{
  "arch": "unet",
  "model": "image diffusion model",
  "dataset": "photos with spoken descriptions (Open Images, Localized Narratives)",
  "train_examples": 203450,
  "image_size": 32,
  "grayscale": true,
  "horizontal_flip": false,
  "conditioning": "none",
  "objective": "edm",
  "cond_dim": 128,
  "norm": "groupnorm",
  "hidden_act": "silu",
  "weight_standardization": true,
  "widths": [64, 128, 128],
  "blocks_per_level": 2,
  "scale_shift_norm": false,
  "attention": true,
  "upsampling": "pixel_shuffle",
  "init": "orthogonal",
  "residual_init": "none",
  "optimizer": "normuon",
  "muon_scale": "original",
  "learning_rate": 0.036,
  "momentum": 0.95,
  "nesterov": true,
  "orthogonalizer": "newton_schulz_5",
  "adamw_lr_other_params": 0.0022,
  "max_grad_norm": 0.5,
  "l1_shrink": 0.003,
  "max_steps": 19200,
  "batch_size": 128,
  "epochs": 12.1,
  "lr_schedule": "step",
  "warmup_steps": 3840,
  "weight_decay": 0.01,
  "adamw_weight_decay_other_params": 0.05
}
Rows from block 2, named by matrix and row number. Rows with one number belong to one channel. Each number is 500 + 50 x the weight over its row's rms, rounded and kept within 0 to 999. All counts start at 0. Numbers have three digits each. After the name is the row's rms in percent of the matrix's.
# convs0: first 3x3 conv (model.enc.1.0.convs.0.weight, 128x128x3x3, standardized in use), inputs 55-65, a 3x3 kernel for each
# convs1: second 3x3 conv (model.enc.1.0.convs.1.weight, 128x128x3x3, standardized in use, transposed), outputs 55-65, a 3x3 kernel for each
convs0.2 107:501500500499500500497481499574496449496508502503480421505499320565491499546414447496477437504500453517524729500500500500500498500504500482428505511491511509443486504500500502489497503500463500503500500500499502504499505500500511499500560504503530544503427495502484501525500500500502501496507515527
convs1.2 142:497550500498521500438500469547527489471502469484494505501531510493486526495498536504507555504554500477472434500595636470495516494496501497509494493582492528545506511492504510503536440505487501531583496499485503531487308418416479484463498473460500520582487494496515496476533494500531504474539496485
convs0.3 101:492499452524499500499499501481500512498488646583507537510459454260305472401447588499500467482523302578501435501500501532500512501500499412418492397453417493496475527500500502510540492551519502501504491500500493497488501500501527500500500500495507445497527505492500539520495489499502500504501500515
convs1.3 112:474429476459506591443497478513508534301500543488468501494505576524564631497503500540701594685658498488498501551508551503488545490424502499470420499506471380514394471514508479490434503505531631496491528469487516500506447497444490532474500497471500499487604529346528509500517496585535498594513468501
convs0.4 111:495500519492494495477478467510494493506471486460482571506390431495322221504489505531456487513388358504524500500500501500500500500500500528467492782455071714433204499500506496500500500501502500499496516500500500512514518494498504500434500500500485524483514500515551500525499481501500500518516513500
convs1.4 180:502589557442496546334500515500498502505478501421433466431491496506524447502515503515501409514473402552502481467493366563562495500502524621495303748553328408501500499496490523502363497504463501483473469499484497502502512499512486492503506540575482501471443509527515498511498500563499469490514526559
convs0.5 122:488500515499523493498499500397416511412489438511518521496499499554522573534507494548471501485492467503503489500500504500501517514500500500466349482493501500499500500522524499532500557495500500499500500500500500500500498500498520500495497490500500741999994977513710565617496501500500492503496500499
convs1.5 131:467503499499583527506497466432481454492496497500494496500512508494500499462496505585561520575535507479495493500460497483494447403481437479486428445404449499496469500506500581629529564508570503479497491487502500562499485472495447509525455452489499450499516335278413304525517513380516394373506514609
convs0.6 105:501500463485504485481506463492480559495459493605506501404502579498499465479497593501528452395502530498248450500500499500500500500498500519497488472494494443295375501525500500500498512512500501500500480500500499501500500499496484442459468447488571499538537489499511471470503507523522512527502502621
convs1.6 090:519500503517502500458474451488516503502498497499513497486528521502516548496512563502533561495500498452593499498530531512541517472486646499499479500499458523490459498524565464517539521510486501529522399455441500500499498501499561500598500467537501504497510489444485487420503500516552500584646485666
convs0.7 084:450500502488488500601503541676511500347395496487444477506483408490501506530535560491478490495499480570405357500495500495489498497494499485533421472508508366498498495492500500498493499504502522527501500559501500500500485496500485485494461487488409416414481488441416436422536500499570502505553504505
convs1.7 024:518500500501498500501498487503500499515499499519501497501502463500500521505502505500500500481501501499512510505500500498500469496546501499500496500501499497501500499494478535500500508499500497498471488483474361396488485489470594554687541501499501502501492502498500503501498464466486480500499498498
convs0.8 118:500503500502501500503500501586570526506501512475500494491346449602425512507408491499500469562500499481488408500500500500498500500500502492498501478400430413484510502500500500498492500500500500500500504500500500500500502499500501504503502508500568498446506504477499503476502499500500497500520483501
convs1.8 148:517527530511500500504486502560576500494499353415381421500515487448504335515574508531455474650500590443463509491503501446478503507479427475493497481493482494499492514531463519520482496382401482491422445447459489508452434584592505598577532495620520498498510536509510588505544533546501606506473503474
convs0.9 088:501500503500500507484499501460507531534500500542509396488419496503497068778546337498501429444532421430508399500500494500499500501500520492387499480427482509498500500500498501500508492500501500501517500512543508524530494501501500544500522493495571481496652563674493532528500499500500501504513526509
convs1.9 066:500506500492541581484516599501508502495480462456499499535503254533504306517502478501505503555504502500416500500463509463387509434498500500496485499586468500521505480495492556539499501500494450483533425586553499500525478484415494492485501404490574505496501506500454367481485524554460500507530506503
convs0.10 109:507500509500506499490500501624555399287506764452527488548500300382499631209500726497500500465479555460590481501499500498501500500500500582686358499727514271526676500501500502500500500499500500500507500500499500500500500518500500524515500496555511562519501506490499502496502495500500499500500500499
convs1.10 127:485377481495425492494499499507596524376500640509437297381478599504459581494435459500539530504498493506535504458524493490553526499507498356498552500502505530505483350559701512499501525500506563491523502495542544473496477470504493497490486464456505623555505491491387450487498558514489541580481496547
convs0.11 101:544515523550518497499501490441461383495500494499502589335465412428500491496502532500532404558266393533331490498500500500500500500500501657177097504292470521500550496498482477500500499504500509503500500502500500500500500500500500505500475460500495514525549513505499492498479503488500501504503500520
convs1.11 109:535500501499496497500483490507518503504506496504500522455474452497495501492483500498592497531501461590422421500529543464510490507571494461361498503473460655621515515509564502582475509505298538499524455485522500505573485689528458623461447522470492512499524509492489342445594507508491500508499504566
convs0.12 126:517497503507480514510502500457500535500475497480388474530402507539423523594447505518468476530504424431469360500499500500500494500499500383500585498500500531500498500500500495502500502504507500501500501520500501503500501520500499500500542532500511499576500468467505489450495492459465498485500499500
convs1.12 205:497485499526502497506500491541611610520517591473471466524504497507451346522518559501497483593515506553505449505438479453520370491492500525500553500492499515505500493493500498495501517494456456507500411498502466466503550632496553501550490553540469541519495540606508585383540561474589494407483498470
convs0.13 083:476501500436503541496519562498493434496468458521491465384511358321487316493470476496456495388400501494521435501500500500499499501500499512467497495485498411464490505503501503500498500499498499500500499499500503494500500494498495501502504500505345500497499509511506572499514507500517522500515506500
convs1.13 061:447477500495493499499488490507537511496501501498490501502503469547501469527501491500515495541500498507498493425489500473503502412499543501499482509514493514524501495500500567498500586513500509509506498500500492500574378435498495497478488473477500498489494494505499499445498499521488500507485523501
convs0.14 116:494500411497500490500496500605615496468423689514514553399314502497514694480407483428431416451481461516483469499495500501500489500496500588549500530518504500561582499495500501500514498500494499500500500500500500500500501500485502537516503503463597441517527503858577449501499491500485501504504499505
convs1.14 148:496506501498430471539495501523515508355447446459480499513497476481427517498500504504501468507521478516500495497501500506492507500508433493503500530498501565502471481454476432492519535500493488466498416446470341454515507500501559547591490501501503492500471415413470498419458577493475530518500500487
convs0.15 089:438447476500499513502516514573523475502486484500418457656572508350484468101010277500745722484437457512187141502502500500500479481476481704677576616530495514504501511500499501498490488495500508502500498500493495495496510504503509501501503518502512497436501493469481496500514539509499500500499486457
convs1.15 065:501527588499499546503526521506500478461502501443494527504507455514506498513523500549508476537505500565511503501503509500537510499500504505506500501466483505504479500498501614500500530463460500501515572560548515525607502500500497498494500507502499497499498501511483491455495475500474481507486499499
convs0.18 116:472500500505502501500501508438488501681416386510500489708649500466363495483498486509444535487520548505508465500500500505500500500501500280461630504501508597494452501500502503521499499500501502500500549500500500499500500499500499497500502504510490436500384407495539481501500500499500497497501500495
convs1.18 140:500494552507511566520517490661586487527463352426499500474515505391511514520499501500500498509508500500534497500501439487497491555485500510504417507502562395498693571555489567516396474535647537496488523518499500488423483498349622530500530462432589573518390447508618643442454533482519482446504506523
convs0.19 096:604503504502477490501513503485486534515504515592501490596501566475445543526484416631635493611546499500499536499500500499500501502500500501484544500501543423444488501534500500510500500501499500500456500501500500501500500525503501499500502501502487495475442463486582515483500504500502502501505501502
convs1.19 029:651512498512500499500505500494496453500499417499500494510500500501500504498498502499488502501495501503456501499500485499499501500507495485502501501506500498501493466493500487500500500512487498500491499493493551497502489501486500505500369500502500510523494537506467500487507499497502463499497466485
convs0.20 101:529579539508634512515540500420499539577481496516500484380361561497588551610519501556607783501572505500532451472488475500503500500496500193043276481604523776773524500502501498500509486501500490502500495500500500500500501500499499504500500500501493584488469487636405503581517500504510500497513500500
convs1.20 099:504522501562573515514504504514496499605523551501464500408372500498495554494517551452533523544501518622531598474504513486491499614588621200270399441511533547712704502513463500541503493499484502500436567528492519501499520499537557501501647501463453490506400469525490499458609518537544499600606502521
convs0.21 090:500501523466500500501501502626501515499503524488500400456594514499541512485584512502486432501535503500513489500512500500500500496498500481503502501518476513560562525500502501523505542500501500499499456498500498500499549500500501537540518552575506519500748600394435417508503501500627501501513506477
convs1.21 008:500501501502501500500500499500490499498500500493486494500500500501501515501491503500508531500501635499500446500394492499469500202090276501511503500501495500499490500499500502519525500503504547502497499499500337500503500502522499499497500500510470500501502498500508505502500500500504500501487500500
convs0.22 099:448500522500545509429561500498508480612482407500500526500500497543567406552667434437605543514516500609456572500500500500500504503500500490500493525501467514504396500513520500502500500500500500500500500500500499500502500468501500494500501500500532501507500459507630570497500497497506499500504493496
convs1.22 039:503549613520615523499536537501489500500493482433526497486500412583520448522547522500500500488487500500499475454471499430461414413339451500501507498542498500500497566455483500501525497500501496499498499449289500495498497478438500499500591501517556406388574503522505380512499474497487500484497478501
convs0.23 086:585521505535502503509506501512430579456557573476495500500462483389428822454419135501513502611462454485504492500500500496500500500476496493499504430503594555565520515500521501500497498500500499500500506502490500491492497488524500502480500494501636456417373500586446608524509502500503500502501507460
convs1.23 014:479498500488490489484468482486483493461496470494500501502503503437503524502503503499484508501500509501500498376215474512504461503502426500499500478500499499500500506502471496509504499496499425500501322501519502523500500500499509504532501500495501513499496500502330510470499499478345493200305388264
convs0.24 110:485520499499502523493500478498548492411555498464500501574485501518633411500603516519512551510501533553545434500500500500500500499499506479746508429508494507589461500493467500495498500499497498500500500524500500500500498527499500500499498500498501430486500482491525496447528500500524499496503500512
convs1.24 136:510442465482501482507505500501459511513496501496502488501503526504523528498500510442510435455500495471508500500496509615515426578531500473551499496499488500495502503578499506500499526487488540529481508522506508553546554500583477494500449484456500524477474467489505497491471507504531487480518492477
convs0.25 111:493500496488500495449522499504541518423498403516629499480521545548778622500546553500674499521582491518580495500498495500496500500497500500264487523401503504502557498531500500504499501500500499500499495500498498500500509504500503499500502501502490502488468514434506475400499495500502494501500501501
convs1.25 158:556519525496431500499498500490479501530516510468527467500452501469351494508493500560486527540456561499403495540436436499501479498512485521458522511497520524523488478449404442379360464416412504336430500461488483350333517510542502484550505485522532496495500534499556499504500499499506538514561584508
convs0.26 107:499501468500500501500494511466545829524488510463567575491459500491442433404480486488577498518333348555467507502500501501508530500501500541497688499472525529510409501500492500500496500500499497500500505504501501509509500501500502500495501500504499564520496526508496497476514511500501500542506508498
convs1.26 071:453500500500500501476501502504500501500501500379473560501500501537506500508488634501504505497500487502520497478499500490500501387406454499499496541501493509522502437457465293478508495502507493479500489488500471453500496500494501490521492500677534491490501513577496501480501500499495496496484482511
convs0.27 113:500500500531534566502531500500482521523545531507599483502502435501502518450504514500520528495505513492505516500500486500499497470500500501488521398015503500346500503499496504499500506500499500472500500459500500470500500500499490498500502502510495535513492760525497719508497500473500509499502502469
convs1.27 133:500504542530543540513493507507498480500485489503509500479501491471508551498507500500563510504500433506502392504498406522490500497491475496517490520811495490433483535466426477487473476517500462425462438288465495428506566522537491506507350419456531513502498346496479449520500529507530538500536719540
convs0.28 056:500500509500508507500511512478502520504536589383480439446423466556493501463491464533502403501498478495449502509501502509500502503503502647492475730500462582508519502500504493474500500441500505501503503502506567535595500547514503525529554537500537500484510485491614542501502522517499505538503603500
convs1.28 005:500500500501502486506509504507505501506502500500499499496498499502500464503502479497500499443487497492499498500500500477486479496437482501493500502500502506500459570500510499500505573498501528500513555503582550501519505501473500500500499512498499500500500503500476502501502500500502500502500500502
convs0.29 103:500559500450500500500501488456472504698492420496511523338498564052318460506504498444475484401358383378450447499499498500497500500500502495500669549612506608490336500500500507568500500500435498500502501499499498500500499500500500496470500500471576565500436500562506526473501501497501510500505512496
convs1.29 101:380422484322451501423511470497494432756561507401500504470497477400548635459500547502504496500406500520516509500526465557571502500552519654499403517503500324499499523456478488446430459513595497473417502492474508500567445426388473500508500500500488491500395499546489499483500498467547505500474468500
convs0.30 069:499503501500499522500523500517509481502522501507492477461432303217524499471466571514466476546446443463519502500501500504505500504499500510454500563734510583533504520501448510484501501500494541530505633505605519521526502511501502504500500546534726735506684501567585558512664565502553575500606500506
convs1.30 016:501502500500500496503490496499502502503505502502502479499499496500500567501501486500501500501501499500501499458500499465470492389452447499499491499499500506502501505610504500500510499498498502499502502499499501412496501500500500500500519501505493476500501501500501499502488500501500500498501501500
convs0.31 111:522540559502499494490540494500500499497508517380597514499502493438538548494478483501194502496416484504941500504500500501502500506500499528511407482500455486541455501519500522499501500482500500507500505516503509500502503500511493475504501502500500506590555506490501432496509499502500516513528540500
convs1.31 099:429495523419500504460478498477501560344500503503500483511501605534484504512494475547412500495490597498497510471501508510460500458490507472497503495565498500545537519506492537508457501409481506500526378466500413500506386472514486509532499500516501502502482482509510498499495498575508469478516523495
convs0.32 085:499680528500495500330255343511489516502503500426500519343535394468451375489565506419489449505488458516455488500498500497500500500500498320000532518385522440427486500499500501500498495500485515507500513500500500494499535639573500504502496492500474496442500579420496405496501500492497500496500603507
convs1.32 081:498511496458480496389309497544521508475438453491404340500516520536517517521528533451466494501500500492499498519514512520532500563505495481500465494500500488686616505442391496500491507500486503502502499493509502501510508593500506486502502550589499498500496511571652501500553493502512475475500498503
convs0.33 100:500482503561500504513496542485503468506507514511499450467426512448423470518473460519486500517474502563717504501501500497524498500512500503510503546672665502532507545546500559499503535501503503499501500500503500496500463504497488498495496500476500506505491486500518495512500506501496499500475512500
convs1.33 045:503369500501497504500497510500500512500500504507498493500520498500533498498502490528496508497496502501501519500487502500439456452495501473450483499498488483499498499249493500392421500463511390482423494474412436358403500500497535512495501476460457497483500507495500520498490500496500564500524620503
convs0.34 093:497490493495509495555563490392281377312334498535503500500397488494493497380452498562483501479450491562470523504500501508505500507636501358534500273456461500492414500500500495500500500508500500499500500506500501508503500500501524621500510545499504499496481500518500410435628618508560548506507570513
convs1.34 065:499482499498497496451459494502533542502592538508518501501502501597501501491502414500511528506520505500500528493500491386497494416482488639614491501500498486506514500502511546514500495495483467474502470500500477500497502507500472463407387458455533554532498501495500501500420481500416345494501457519
convs0.35 105:510513520511510532513496499498618500385518507455515498508455500505477523373383502495499487426431444518487382500500500500501501500500500489519515500506596502482568501500520499501577500503506484498499500500523500500500500499509500560513497498501517473402500483421499429375500505501500504500482500502
convs1.35 052:502496499500494500493486501500500493504500496488498486501517511500490532497483500621501502565507505605510501556508501499487498501525496469499500484505505426498461500500499501501499501478496534491497516471486500495463351454499498497585465422512532561501531575499498519499504566503527501537505505530
convs0.36 118:498487503503500505502480497461529530498505516500500514453429578496369500518494466506494497502499570501490468500500500499500473500487499482411507501484567458475498500505499500500500501500500500500500500498500507500500515503501499500500500500500463489494503506519499500449498511502500518500503516515
convs1.36 138:498583500500539562495500537516530500508510545474473423502489500501505485498517522498496503500516506498500483523494506464521528484500505501405479501455483495500500512493510598537500413556490608497615550639538502640602532501470500536500501483512497478512490551503504513499540622535499599499527500501
convs0.37 096:501505501486501510426462471495573509541556507552499506495497375470631406520603499466435492500496455457582501500499500500500500500497500299476243453491428538501498500489490500497498500489499500500500500500500476499501500501506507499501500502500510445461499549591516484346495498499500501500505500515
convs1.37 097:559573506499502514501366452491500511496498501463479484500465499611491494551500415497488495473515524351495500421499523500499501459616517500495471500501560536560558456500457388500499480492483500500500455493493464494466499624500489565498493503500501499500595501526512478501502496521512500544501479504
convs0.38 122:496498501500498499500484492422507472369344449490500485518599544499521500445564573473533497499472484487459458518514501500501500500500510486491551548540465502517462506500513503499503500503500500500500500499507501530500522519503502499500501506479504551623418963742716740508507501499502502506442486498
convs1.38 173:493543492590496461483527500501516505475500433511516519500497499434439500489489517508503471505500544500506495462475452435514486500552514500498501504505544512503493589600574609520629624504491338499521465490385512487456494484501499474479469444430517396458477310351539518532568525532499504520485505529
convs0.39 101:498574499533532497464471330505500458551537448517516490517482572505465459627511501539500382501538386528560438500500501494500500499500501428503492499500437498689524491500498500500500500496491500501500500501499500494500500500489498500500500494501491491559598554539498447513498452484500500500507563499
convs1.39 101:493506483507505503485425493493498525501497444505503501536532496547514439517547495481500500496500502500464474501488488484494501466500499401504500499500497495498497501418438501539514500499499493700493463492486363470447478492473486479498443457501495502613501500555510499488511531500500514498554578506
convs0.40 097:546517499529500493504500495515556504476377428530497506634550500671488499564508491496512432532500336535531511500500500502500501500500502254291361508497470753631497501487500500489501485499493500509500501500500500500503502500500500515518514517500515507515497498530415521458502501502500502500501505504
convs1.40 087:500506549474482505498486507489496496593539503411452500500501507485480495457467437580499529489465500500467505508532576495497493494501473461336281487500504499627539546499581541493554461451502558503502506500506502500498500491496531528562543540496500498501535506435572482390513503538500495528529519500
convs0.41 111:580499502506500500508519499502499387411496463426525502635482450575513503496563539505683333560634466574469740501506500503500502502500501496538473429552452500498430498504501500502502508506500506500501502500500502507500500500500500500500502452479500443543512491517511504513496501495499466497500496501
convs1.41 105:499502484505500500502496501509534502513549500537537505498500520516499527516500506462426401490474498611419500484500500498500501545505501549501553509500500506497489501490485493493490499479488506602482499502488537495489472510532500544536482537486530445530481500471485503508498499516512488551462500502
convs0.42 088:495488501492454472493479409496486487501435428428407440406354411497399490476497557438497496298414403303496492520513510539541560500504569460465510644472466500460462513500500552512592523536525520508501550513498512502502500499517503544554503560538511498493501538476445500450489499513500500500498453490
convs1.42 077:500368452522484503519500513492501514669676500687649571619531592736598690563539573492504540500500592495500500589503494504513499501500497484469480476450425506500450500500512497502539500503534555495494504472512498486585500497464498486419500486482506468500546514503601540501501504507378503502504500489
convs0.43 104:500499483516520500500491481545520512527485534597581505494518482502427485715569805478418526461499499519528488501500501535507502533523503479360644493455502477491449500500500502498557501500500500501503503507500500500502506501501500499503513503503503453476507547493502497501498503505505503504503507509
convs1.43 090:504499500507503507526396427504501497498489497497476500367462491514498498507502492538502500505494500503494451501499548473501506457504513501494501441504500424500516547516503557516506500489498513504500528504411538523477508514514513511517608509518500373471519511528497525634520454496507526528484521509
convs0.44 112:500500496500499486462500506470500477644526496472495500442499999461493607493425527534505517581431455652442452501500500500500504477500500280493660423324496576501496507500500502500502501488501500500500500502500500500500501500499500483483486413456617578480465416498500494482501494495501499524530498500
convs1.44 065:515517540510505503505512451501500398500503505500500500499500504490490505479493516421484545500431496503492501500506511280502528501505500500491486472524525485513501590539476507564501495530501492502484520526501523500464592499496572500499580517521499500544501499507501500441505428500482493500439501538
convs0.45 103:483485466499499500479502502488485458500499500456500531574672559541610504517552499540740952511610618487591518499469472486490490497478490430499459486488414499497461500497482499500490500500496489461500474487494500503490500500501503500501510505500481496378440492418443472477502501498501498465500492499
convs1.45 103:554516529498499500410497442502491513503594500502620516502479499496501502489496489498504528499412589508478587577587604578590653610767839603508500501502519497499616496503505500505501500500434491502500515522497513604555500499448490500405491500182499508459497498500499508498506498504500489522515500515
convs0.46 110:520517407577499446504500383351451468371496565501510504598358497673401422442429600398502495452501472500459474498499500500499500499500500566500427420567500390522545500500501500495500496501503498497499500500500500498500496485472496496499498497500595507508502499481489519500544499500556500504500500513
convs1.46 172:612509500583530471502502436356500511473488501544504461493477537735479481607494429408399480441503500303499503449500523426471500507412486414514533437501509510490475497492561516486599621460424561501536501486500444431473603500557539488547523521528488575502500526500500510503449507507434473523515577529
convs0.47 102:500456495499499501500497525564407505506500575543479466984676525648659498600613500705477416712268486599214499507500503521500504503514504464508497506439420511458401500504500513521500501514503503502501501501500514530519503495506500482500500493507479471464472492489488507510499490500491487497478490488
convs1.47 080:503486498482441417476504304504533526454512500504662560498500468478499497407453421500501534499503498503512500498568665482528554533506608539503480513525504428501507493454529496498554519500504514591522507516494515521490487422513500490607500501506356491462498507475499554453498407604494453649507445591
convs0.48 111:502523492492512488494494499547462500525536507540529509497449469499657500513507500483503484495467476558516408500500496501504516502501522468474513503492501500501478500512499500508498502519500500502508497511500499493509492473499482500500500494500477496454449416502529514476492492495499482500505500500
convs1.48 167:411504488500516504493505501514523494501504510500450474504500454496406465508536501502490486497501519507490477541499543508500508513526523506518567501471498502484497425493472507556483607522498500502531468505449462501465455496498498496415520500406590514555500502533506546519500406456438356379428474487
convs0.49 113:500500499452501518503502521409490500500550514576492468548417402523512496503494443500510519494418514543564560500500500500500492501500500474502609307501607470574572500500497500500500500500498500500500500500494536500499494485500500499500498500499477496525501506453471499498500500502499501500511503497
convs1.49 142:503507509509549504500525498673515466446501460537550606500497502540485486496465477510502523509500520496495571453502528640601506507522553446478500427506588347515507500483420463442461500513502500504513417474452514502492587502486536497513499497473382382371763734466443510501513501498477516561522508502
convs0.50 115:500501500508501496500499480499436462410508576541504498500502553443554557519744518549505436483409595462631608500500500499500524500500500464558502501520472501500491501501502499519500498494502500500500500500500498500500497500500500501477500506505554513443499407503494508519509502505501498502492499500
convs1.50 127:571505468619515539412500499519500531496498513498530543495465500501501510502502484489497496471499462453484498489585500523504554532440573497494500497421491497481488495503494480509501450524553500537507500505458517496502515501496534505513524520496474495501494500479493522497529506496483496436507498500
convs0.51 094:489467500515500499530500499486498513465502563524520449200339496170509807410484461467317410406399515449409507500500500500503500500497499492515552479458551514420404512508500601565509502500500500500501535501532500500499501502500499501501492500500494560496616578590396496608480498499485489500489478475
convs1.51 128:500480500539520480596540499570500499490540505603528551626503497602543627553499567431523599499545554496511502487503507397500648494475496495520499518525492514501441505449505515498612581501533502499505500475587533501545500512499505539495497494500501499620500448500524498506498483491485476496489440489
convs0.52 090:522537508457558502417498500477499423485468503492498520508560497501505499552573501531505490496526500526491495502500491502500500501500500429502472522500527597507572495488496500512501469495500471465500500501503500500501501516500517504500504508500474403500512509502424425486500502500501499500500500500
convs1.52 059:501503487498501486500354461492493502500505518500550506497477476499496492478490488522500500544506500515505492500501515457490500499502500513497499501492499530498500500500499502499500496498492500501498507504498500506490514548510532563502560619515499473500498482552500488507484499421485410469498482460
convs0.53 112:503507477504503498476495500484493495403501502496510502501501517499498530493499574504470376500487480504485489500500500494499500500496502493491504487494533481498655499500500499500500497500500500499497500500500500484500499500500491500506500500500471486501500503489502502500504504511508499500505502500
convs1.53 082:499572507512503503546499507499500501500477478567516482506495500500488497500499495483544481435544508489500570570575501503499478508500603420506502498500506497473518504505460505494483500512498523505497582572502593572542506501506511501514461500477493500524534393508542426493546471505509505578558563538
convs0.54 091:538516501486494472447417452497500492502509429408438415559500500491536499573540482532474492500464492504485500499499497500501500505504500189338516291300498500449501500499498497499500497499499500501499514500499526508499508500521497500528500557514494574344492626425567627400505500486490460437486500470
convs1.54 069:460496497497496511514499501499500508491491489500479500515500462514508441519501487505491426499496448499485313522534511502554498502565499494526583486780718502685583506409293502417413500453499489478533502496487503416499572501500570543528561524585483450486513490502506445503497495500500507415504497494
convs0.55 104:442429476498499493499495504502551505429500503503541497537496389465438344463660552508420518511493489501581488500500500499499500500504501451733518467483320522523443499500501500500500499504502512500508500500504500503513501500486503494493505497500481392469485522498544504505500500508500502506515519528
convs1.55 155:502449501547475500528502521521514523496514504436587489454450499515504439600500435555514496523516497504644502497530536499502510513417547653636537543500522434407462473504560499468603467340507531492510483445454494495478453593501504481513497464452475484464453535505488593518482469482501463505512480561
convs0.56 081:500500506501511500502518559504650522499541493559499493502553420519505478593497473484500488500455456351404490500571500492500497494500498307604475371272163295291316500500500499500496499499499500567503500635500500680530533597499525523494527559524499489533476488498453510480497493492498489493495497481
convs1.56 038:501508499500502497509514498500498501500500501464479486530503443508500499500492495500499501499477501491487500499494422501501501498491501685999718758685658584515532504499492500500499509509586486502501501434501501502509500519530361500506384507501511495482502499487500504512485412441489474440529504504
convs0.57 075:499507500491501500501501498493213328500493568427501417409306492482502508492499493407393372485530507477452441500455500500482500500478500295411283489575490531500485450397486468398473463455456500496507500499535515500497501500500503501504504498499508502472515451502466499489561517573500532518502500500
convs1.57 013:500510500500500499501512500500502501504500502499500499501500500503462502502503504497498500501530518491499500495500497500501501500500501503500475502498486568631500499499500657563530516499526501526500501501606502501504500631643339529500500502499496499501535693503505522501509501500499478498500484502
convs0.58 105:499498490540749571493541498473440469496499406500494516464488493494511522516569507547520501523496484533503519500499500500500500500501500464282425355294499506513474501502485500500455500499490500500500502500500500500502501522500500498500499495494460490497500500621498502566500501464501510501502510469
convs1.58 153:514523508499510501488500487495500496493506497500561500492499499560496450513479391473559500499583527475499493491496502500520524496479388455482510493501516507546543530508500584501494535497497495506515458458500437497494496505501495500496494517476497474499500504501501499373537506544530499553534531607
convs0.59 099:475510500444481501488496512436498489441458562476424500448490546289534633423438567496521352471494461488463678498497500496497500494501500500469622518467500489471657501494500500500505500457500468500500499500500500489499502500503501500501475502523500530466494500500509492478527500502529502507498526501
convs1.59 115:500491541483498500526498522504502519512502499487489501501497500510516543508503523501530555506691510595533516500489501496530558509506518492487492501524498554517500525500503455642564411475499591597541520574547471514542514570540500500536491489500483513546501494533555499449504574496523527516547499646
convs0.60 117:490493519497484500501500501501496500500491508528508511503509387485520332502493371411459501470447501430422459500503526500501531500500500547523484503555500487546554499501512500500500497500499505503502521524513500500500500502508500498496520500500487529501495513503494507480502503501499503514500505540
convs1.60 127:506497521500496500569540502473483446492497497519504500506519506519503510497500485534513554585605620516501512480506500500581556516526607486488496491457492516501505459479500499495467496494488492529498520566553582578499402403302479484286444500433498491510482469500402388490499600494497540497475502491
convs0.61 100:487400490522519527500561499478671482464510512583467473488522642499513494498447371421486565500491548512540474500504523500555500501500500706999643500490497491493488500500486498496450496495490500499502500498500507500500500490496512498499500500498485564500519654522505506557500498500504502459502503498
convs1.61 077:497495604458505501509523502501483499500493487471519541509498495525497498500490494500541497496475489486503509463496500504499501448518504590597588418343495467449484495495552490448494463495504500507504499433499501500612493560500500499500500498487502348499495502526491510530499502499498517532507573499
convs0.62 107:519529513505515506499469452560547504792850779457504518473461468507509464348369449526503530491543531457258377500499499500500501501500500445527519482571523505500474500501501500500493501500501501502501500500511500500500505529504506500499527500500543501539421393480529491501493491494496496499421470446
convs1.62 154:500500542545521514569620515504497534504459479490439475567549569499501519501500487452498444500516514503490499498513537574500491548504504395353485460494459426419484529477454488511371483527468499500440501555529464504502510497519436415500443424435500564500603500499499518496500513498506585528488549498
convs0.63 097:500501502493426412502473472501501570606528500516518559428500448499498506588575636621490500488449388500512482500500500500500499500500500516502482471387435576540529500501509498459497500500500501501500500500496500500495503500498500497500502500499500491474400460363482498391500500499504503505498500499
convs1.63 108:504512527489492496471482477563520572510457393499502518459502499491501565495499495500525552501498500474491462528502522554495496484493474469465405488510427467499500495491515500482500587570537488555564386438493450441476441428448612514580514505587474516507517550504508500499442500469526609517477491491
convs0.64 079:470449464494491461375442384500533502507390508501509500335485497494526442500370429408500521519357569495385486500500483501500500499500500500559537511542600661523630508499506500515500512500514500500500494499504498499500475499469501504500500500500538613480498515529643624446488491418490488468488490442
convs1.64 012:500500495500500503500499496502501500501501500498499489500500499507498482500499478501502500499641500500505501495484491494495497144499434503512503501524506518506512501489499459326500500503500500499515500500499521499499501498498499498499499499499495503483501503502501510500498501500501500499499500575
convs0.65 097:448500506513503501696598505520496507578579542513501888612429500505500501405502571495621492509499498686502576500499500501500499500500500468377497485471462502559492516518500511500499500500500500501500500503506501501501496500494505499495498533498409369438500517481516342445501500500478500472500504505
convs1.65 042:524508501503499492505501489468503501502500500497474452503542566509523553508499499500499497500500498497501392480499495500505366510499492575498500528499483529526511501499500506529494509500492509494471500500502493539530500501504492501499497500499501500453502495500497501433487466496500466493501485514
convs0.66 095:576500469521499494505489508498505523500500509562551493562525734523411714472495540537504497492501530443446477500552500523507517502503500519559690550542498599502492503500500500502507500502500519533524512504503501505503499500573499495501500494500517482481470442447520537502495496516497495587499509500
convs1.66 119:501642562497542492480497489505571518498510565476346497500500494438484455459465450536514511681500501660509491521501523482354498568498500515506512495500500349428499491482486546535500528498471495495483500438459509505481500501501502579652516660610500497487494536485498510452491501498492448494444397455
convs0.67 111:528518499461499487452500408528564517672506500477380542500465470537522504686442503466605488487503600502494722500504500501501500500501499493488503488471500503454491503503546500501502500500504500500497500500497500500498499500513500500500517498500519458492512451480390366499498501500500500515499499514
convs1.67 117:463500492477572488481500456528513496472483499463500503545532500519481496508504502509452542516485518488527445504497589518501504538596462526500497501517500496496504532546499522435493506483500491500487498490486506499511420534460543493527571470505500443497497494499474438472516496500529500497504501490